config.yaml
translate: 0.12
encoder_head_dim: 32
encoder_parallel_block: false
encoder_inner_norm: false
decoder_width: 192
init: "torch_default"
orthogonalizer: "polar_express"
adamw_lr_other_params: 0.0015
batch_size: 64
epochs: 31.5
Rows from block 4 of the encoder, named by matrix and row number. Rows with one number belong to one neuron. Each number is 200 + 40 x the weight over its row's rms, rounded and kept within 0 to 999. All counts start at 0. After the name is the row's rms in percent of the matrix's.
# fc1: MLP up (encoder.blocks.4.mlp.fc1.weight, 768x192), inputs 0-191
# fc2: MLP down (encoder.blocks.4.mlp.fc2.weight, 192x768, transposed), outputs 0-191
fc1.391,014,180,189,237,188,218,208,198,247,260,230,201,168,272,208,190,153,255,176,214,205,202,246,189,234,261,187,207,200,154,230,189,178,159,147,201,236,177,112,211,212,170,123,172,187,272,233,254,257,210,138,186,185,263,268,229,236,181,148,184,137,170,161,164,142,139,234,205,221,213,190,162,225,249,142,198,190,209,218,211,150,175,186,178,224,220,188,80,257,218,225,158,176,214,247,178,223,241,194,141,202,146,320,260,210,134,214,259,235,188,194,238,252,192,215,259,159,194,276,222,150,180,233,235,218,196,148,187,91,185,182,226,194,179,240,253,204,231,238,224,140,264,106,231,196,227,133,189,128,248,237,238,207,185,146,205,174,243,205,227,215,287,153,206,217,222,210,173,164,170,154,131,232,200,229,183,214,269,157,293,220,186,178,213,154,189,216,148,208,227,186,227,210
fc1.392,015,192,147,225,188,139,183,187,247,232,159,157,173,153,170,173,216,263,193,263,215,150,265,205,140,219,229,244,125,193,252,212,232,249,231,178,140,205,192,206,189,279,181,221,189,205,224,142,256,108,159,190,248,192,218,219,175,250,132,243,203,196,204,255,156,201,229,233,233,165,235,166,226,202,285,215,162,204,176,190,264,219,193,193,265,142,207,187,298,158,144,165,147,131,233,244,159,154,169,177,229,259,194,196,263,189,126,163,191,161,202,188,170,190,184,237,238,189,233,248,284,170,200,209,207,133,321,223,184,162,163,241,155,166,232,135,224,174,243,192,215,205,131,204,263,207,176,150,187,188,263,203,222,193,242,207,163,185,233,206,251,174,138,132,205,168,273,159,203,221,218,224,257,247,186,209,87,207,148,115,214,209,173,210,173,202,189,160,233,188,210,215,225
fc1.393,016,196,200,226,201,217,234,136,178,246,188,185,206,188,212,250,228,142,263,184,183,249,116,242,120,133,195,141,182,209,181,231,157,211,229,176,270,249,185,188,221,255,199,129,182,156,176,145,198,222,239,165,221,232,290,198,102,203,236,278,136,185,289,207,207,235,203,236,220,181,153,134,186,172,211,216,193,233,204,158,211,201,245,271,208,202,158,186,212,238,199,165,184,175,278,190,262,127,145,193,190,191,184,128,194,220,175,208,148,194,168,236,212,177,184,174,203,224,211,208,204,169,150,210,313,195,157,212,244,169,224,217,246,191,252,211,192,260,237,161,207,174,268,225,192,292,230,233,201,140,94,239,176,199,170,247,130,97,181,229,198,200,199,241,221,253,136,171,238,154,125,115,215,206,203,243,174,252,209,192,208,220,149,172,241,198,222,253,221,197,176,184,142
fc1.394,200,115,209,189,193,245,179,93,241,254,203,117,164,200,202,205,263,137,149,207,203,194,166,160,193,118,241,196,164,249,154,224,222,151,169,195,185,211,228,193,205,243,248,207,197,285,253,164,226,247,239,214,210,191,251,172,226,235,176,217,241,180,182,161,197,294,214,275,239,243,178,224,233,160,225,254,237,273,238,252,201,124,219,200,198,227,245,222,165,241,220,184,203,261,157,217,207,171,253,187,220,242,189,188,237,253,189,225,147,185,256,199,180,160,207,237,117,139,211,246,106,196,183,196,148,121,181,204,247,265,147,150,200,167,162,235,128,140,183,128,160,271,180,234,198,225,221,167,220,159,204,201,86,168,249,214,205,194,133,185,223,192,149,162,195,195,203,201,195,251,229,224,208,250,225,215,127,252,132,199,181,197,215,256,145,227,236,191,206,169,211,139,202
fc2.391,009,186,232,167,224,147,218,239,138,192,247,166,154,163,158,179,252,265,206,216,216,142,151,219,201,218,123,194,214,237,207,193,172,163,182,139,183,161,133,186,226,128,275,173,217,212,219,187,297,168,178,234,216,145,200,183,190,227,295,193,224,132,111,242,246,207,183,195,161,235,192,156,214,158,180,292,207,152,134,230,188,263,197,270,154,233,215,181,181,178,242,193,111,166,151,177,255,258,190,222,263,183,258,139,279,187,175,252,222,184,206,192,248,163,208,146,163,115,242,155,188,183,190,184,187,257,169,233,201,192,233,234,176,254,240,287,132,120,176,223,205,211,161,258,231,222,236,189,240,210,190,182,233,190,128,161,204,171,171,245,181,225,234,192,191,241,162,176,254,204,290,202,220,192,178,242,179,224,200,267,186,193,231,233,225,218,135,148,272,176,175,189,233
fc2.392,006,128,223,181,285,228,216,175,229,178,269,171,153,227,195,269,191,179,260,223,200,207,156,201,220,145,172,191,232,204,158,204,162,237,179,178,240,129,194,204,215,256,175,207,342,206,193,127,203,179,111,216,135,227,168,199,221,211,230,150,220,210,176,264,234,156,220,206,209,250,232,238,196,158,190,137,209,193,172,175,209,199,221,254,199,230,183,155,122,193,219,185,223,214,223,229,175,178,250,198,184,203,145,231,208,204,230,224,140,276,228,263,187,211,228,236,188,154,195,192,185,145,230,237,234,190,145,180,197,195,178,164,148,191,92,232,219,211,113,152,219,156,217,177,142,239,196,169,153,228,155,225,202,157,214,157,214,242,299,249,189,144,212,210,173,164,167,238,170,86,256,240,238,169,254,238,248,251,258,257,133,172,186,172,186,235,200,254,235,237,176,96,207
fc2.393,018,264,231,137,194,221,203,301,105,202,243,217,159,182,195,174,278,154,221,216,171,178,264,219,260,191,232,254,158,240,193,235,185,226,246,208,210,173,215,224,209,192,170,220,198,222,228,185,199,183,203,211,201,171,203,142,174,238,169,227,191,208,213,188,213,158,174,237,150,276,218,194,206,243,176,178,257,170,232,245,181,150,200,200,216,216,219,139,199,138,199,132,263,188,276,160,186,201,300,177,163,189,204,215,170,150,176,224,273,152,199,227,205,256,222,236,194,92,183,182,185,217,221,182,89,231,189,223,156,218,206,154,235,118,124,163,164,250,243,278,219,200,161,96,175,170,172,235,223,153,140,206,244,136,258,231,197,174,180,156,193,232,153,253,180,165,283,233,253,203,238,251,221,174,145,140,205,199,241,217,195,122,127,160,202,245,213,199,163,263,220,190,232
fc2.394,204,120,281,178,155,222,167,146,223,181,258,183,229,199,271,160,238,140,215,269,197,216,121,190,175,199,263,173,157,197,200,268,209,132,162,228,159,227,241,241,186,256,285,173,187,218,221,197,292,144,236,232,257,135,210,167,208,215,172,166,288,206,144,157,202,233,183,286,271,198,151,202,131,153,192,209,213,258,260,201,248,154,223,118,190,167,247,200,141,165,182,200,219,191,138,144,189,212,258,224,223,229,210,188,243,287,173,260,194,167,254,225,228,158,239,198,145,169,137,172,199,280,217,222,170,222,205,191,185,258,154,178,136,165,153,226,192,193,226,181,189,214,187,169,212,282,284,148,246,169,157,233,194,166,198,215,219,207,155,171,232,218,216,152,208,236,167,205,150,231,188,174,218,173,180,219,165,196,189,177,186,237,213,226,193,183,215,126,259,161,277,166,162