Weights of a small masked image model.
Training: normuon at rate 0.0057, batches of 64.
Data: trained on crops of objects in photos (Visual Genome), 30875 training examples, 31.5 epochs.
Rows from block 2 of the encoder of a small masked image model, named by matrix and row number. Rows with one number belong to one neuron. Each number is 128 + 24 x the weight over its row's rms, rounded and kept within 0 to 255. All counts start at 0. Numbers have three digits each. After the name is the row's rms in percent of the matrix's.
After each neuron's rows are labels from the 100 images, of 14976, where the neuron reaches its highest value: "peak at" is the part of the image that holds the peak. Only what is clearly more common there than usual is listed. The data: crops of objects in photos (Visual Genome).
# fc1: MLP up (encoder.blocks.2.mlp.fc1.weight, 768x192), inputs 96-191
# fc2: MLP down (encoder.blocks.2.mlp.fc2.weight, 192x768, transposed), outputs 96-191

fc1.145 158:162088133137153133110131091163113190159198175127091106134134097096146116152140131131168121132115156143105121095111138121148140107140137114126134101113153125148137160131179156137149160126165127150137143158112089097143104146144099142145129134133146151109127123164129129096125122169126111166
fc2.145 207:132164120144109139137154140140130117157084111168145127067151166114082110122152176157151123152140135134097136175149123115178132171155111173110111114121125136122144168139074121133151105113121114132126120154106150118120111151134124106101094160159113121111100115108138141176104130147100134134
peak at: bottom right; bottom centre

fc1.577 151:127144132151123134116124161107099096110140107142139155108113123103107074145154096120092116117144126120135130176114108156085083086104151108161150106108148117120111096139133184153147148114125062102094132100129095153130192157087115156118083101121099147113122145117133123124118149155133135127
fc2.577 178:146166121156108144095135101129113177102116169144136109135173155161147132123160158163130123167077142149124130153139102110121156162158095148100063121127139146105148139131106116102129079129160158158158122168086172123121136162120143082128130192170120154151125103105158127133116103113086123104
peak at: top right

fc1.419 031:163085120137131114110142124078125103121107113102113117128152112130111186115090163158098131126159093166109107065129124130178144151094116098148077146153109129119091170104130130133133081129150142084157112133165134128090097112126138156142146195115106124120139104139148128100126141156168114155
fc2.419 007:146144122096085141062148152099104157112121151114131109122124162154138134139180144138140150103097128159110115166121117139104138126104119134123132093103146095140137178138107132096137123144121130160057104114129160156098122075095166118154117154155061109099127131112149126123132127149167136138
peak at: centre

fc1.369 141:147140121149106157158138116135178151141154179158114134102128091128093092133117141140128129106125148154129134106137098135131138148115117132121136114172136146131092152157112117120092190152132115167138148139146077089150084101126117141138129119147159129133179098108113099108162125150133092175
fc2.369 215:103152101154099138116068148127114144152075149106170173111139166137133096145098173090134171077145130149133129125124128131144081132145105137142104131138121175151137145120128074108137130126136152081145080095115133144139109137165133109122092112143158099120135093157148128155103118150121138114
peak at: bottom centre

fc1.405 151:137111119142174160112117145147141112181116122127127147155161145116130103129119108129133152053112169107152102176165157123118170130171137153125100124139116147130141111123172110106147120123121138105121171162149117181129115096093106080135110150118124136192108110110110135100125118111127156122
fc2.405 078:137132083143128098163132163116158164102094143144094083083118132126095127129161132130118093170115133171130134136167112089138116111056095106131140155154156095115109155127116129107131113146131144156135078122154172148136140166135136116158107106172137106082110152123134107159142133150145079158
peak at: middle right

fc1.499 137:116122160133134108173101109126106095108165126154091108146134122148128148141175162115166109121174073111115137101151142102133139100145146076132098172110127156113140141118134119107113116151146147084154121122156113111084137167154142129166128144109127119081155140170122163098096123135097146126
fc2.499 154:144105099124123140133132126131117165150149101137146149106126112121145099097103094131096156157100142128138137146110162115107131136097155150144156129127105137156146142160133127127131133112125123128135088164073165165059130077130137135135118127148118152149123065103075104164167143130160126142
peak at: bottom left

fc1.670 156:090101098128139181091092124118099117118078124082111110123107111135109157143138110127157169133137120138111117095117154113153132109108094138119145138071122109122124123147097145135106146116126154142134167106100166112136102163129110101100148132128132117129158156087118142145170123066116142093
fc2.670 040:148142171160079097134149110083150152138122104159170160130116143121148082140128179123118139123165133160094125110131099102156111074101133114111171106104178129124102113124147164126117129131101110075140135144134118142148090129080084156088094145125174119154120149132153096119119156159103108143
peak at: top left

fc1.552 129:147085151137102118106179141153124193141131147108097130117145105138110144166124102134149124170107143130125106109140141089125113171127123134117100111129154072148118117152153103103127171104124113152153148112150113098128159119141086115128118123157125165112146095109144142069136122113102106124
fc2.552 170:143165132143164126113111170101137170152136110149162139107138164137141082093168130165107130144142105123111180121111115114145134125133143137150130132101104145136151114124088128131169100124118193117105112163102128097143126148102128110142124123126130135160145136107134111170118147155127123113
peak at: bottom right

fc1.624 140:090138105150147103116135147137154104112099113076102116126094162165135097132161092130099147140142133104124133127109106151116083118115137143168161172109140155109101096125112168168127164069137154118096141118158124142131135161120106142106124103126132153112170143094083119098103143139121103138
fc2.624 162:138115108132097104107090102128116148095130105146149134135114163162158111123112127111160113080146124131186135102117095119116148151159097137154100124097113119170149148147136130122116148158135124134143098157111156125162130082097084102137108123147145151131135123105101124127168129125137149088
peak at: bottom right

fc1.61 161:141164115169123119109132129125173129085149135150139118143132119119117141103135117115126168185138130133109123162121153124149114135169161107131121154084134147109115142100133091126142125121160114097122128130178090138150145116102158169112092086176087138141143137094105109116154140205150115141
fc2.61 174:099152121119123173144136147123131141115095111103141094090123139117106153123146108138160135103106134142138164150167106129130111161100126118099108166120123153081120107134099090103093148129151122073094102126122129141138130205153135118138120169112156061117129150127161135133120170106173123156
peak at: middle left

fc1.744 147:160098102137121097154163152145153102172158111135170128177147086125148112137123178134149103133109164120149132088114175154136131099113116121127111098071121138151143149117077165077128167132134123120145093153117141137108102132140127107129144141100102133167169107126147170144147131127123120166
fc2.744 032:172149094142094115145108101132137143109089134074124119122099149141141143140154140142145136151146104144129127136108147106108151135139128135158109145148088142185126108129149163161146110102160117118109156105113114151128137124142099168100116118159206118117130155089115115088123102130104123147
peak at: top centre

fc1.633 155:095144109158130100140131145084099103125117128133130179133099142095122116082123122115131146142117087143133157165110105131159097133148104155096126144121149099083123106164133113132126149131126093128168171179157149172096135139152123136103137190110108147105116138106087149110121083135147104135
fc2.633 060:110098104124076144079103118096122117134147100124137105130129123136100110134151140105091137097163194134106145137122145143152121128139082134156097136184130101120136104107110155110117109140139101128128115131118106107134151155114137110090124140111136073101131163140101181149126142130156152110
peak at: middle right

fc1.463 126:123111108129145147078144123179113122108155071119150100134122133110142126118168130141091103159141170124129163083124146167116128154103141123146164123129121131140137175109155126093151119152133126112120131137144087093143122107150115144132146147104142105106158127126145157122145083142099125131
fc2.463 017:090119100158115158128098146102123133153146183132120118147151127101157104164105135192113152149120115110107085122132128134154135155092113132088118115137074115116164119113109131103111108136099122132156094146116162135110150145124166127167109134127130145135142162132159133161085147122099145121
peak at: top left

fc1.458 155:152138157138151131115153113091144142141139173169130114098133124114080118135128127133124118159088137118125122102103115140152102089127129122098154112112124132137114128139099133202109170108113106145124112115124113090105124126123150125104134153144101130125167140150150068144122115155162096136
fc2.458 184:126090142120057126122137151142143124128145138141166145107110154140083097104163163146143121133117123128102132155103111111148157160075127127076116110120137119171135147085119134095097154146157102184132135142131170148097098169151136114130160150099112156156098106084107143141076125130108138146
peak at: bottom right; bottom centre

fc1.287 157:163109127113243158150109147123141159135109096124116112090134089097111116127092132108126165148102110122118135140118071165126123168135101131159169116149156124144134099121133130154114121143130154185136118107112134154122111117108131145138116136149115115159156143110124104136082129141078119122
fc2.287 198:126119146124151142143152142081115108076120141068164147122117176141111114093135119141131149118094139117124106152154115145128111106144149145096139140155109105124171154126095125126077145125097108110088116137146115145130137087114164097135146157115116120123109132101095143148150107087124162119
peak at: bottom centre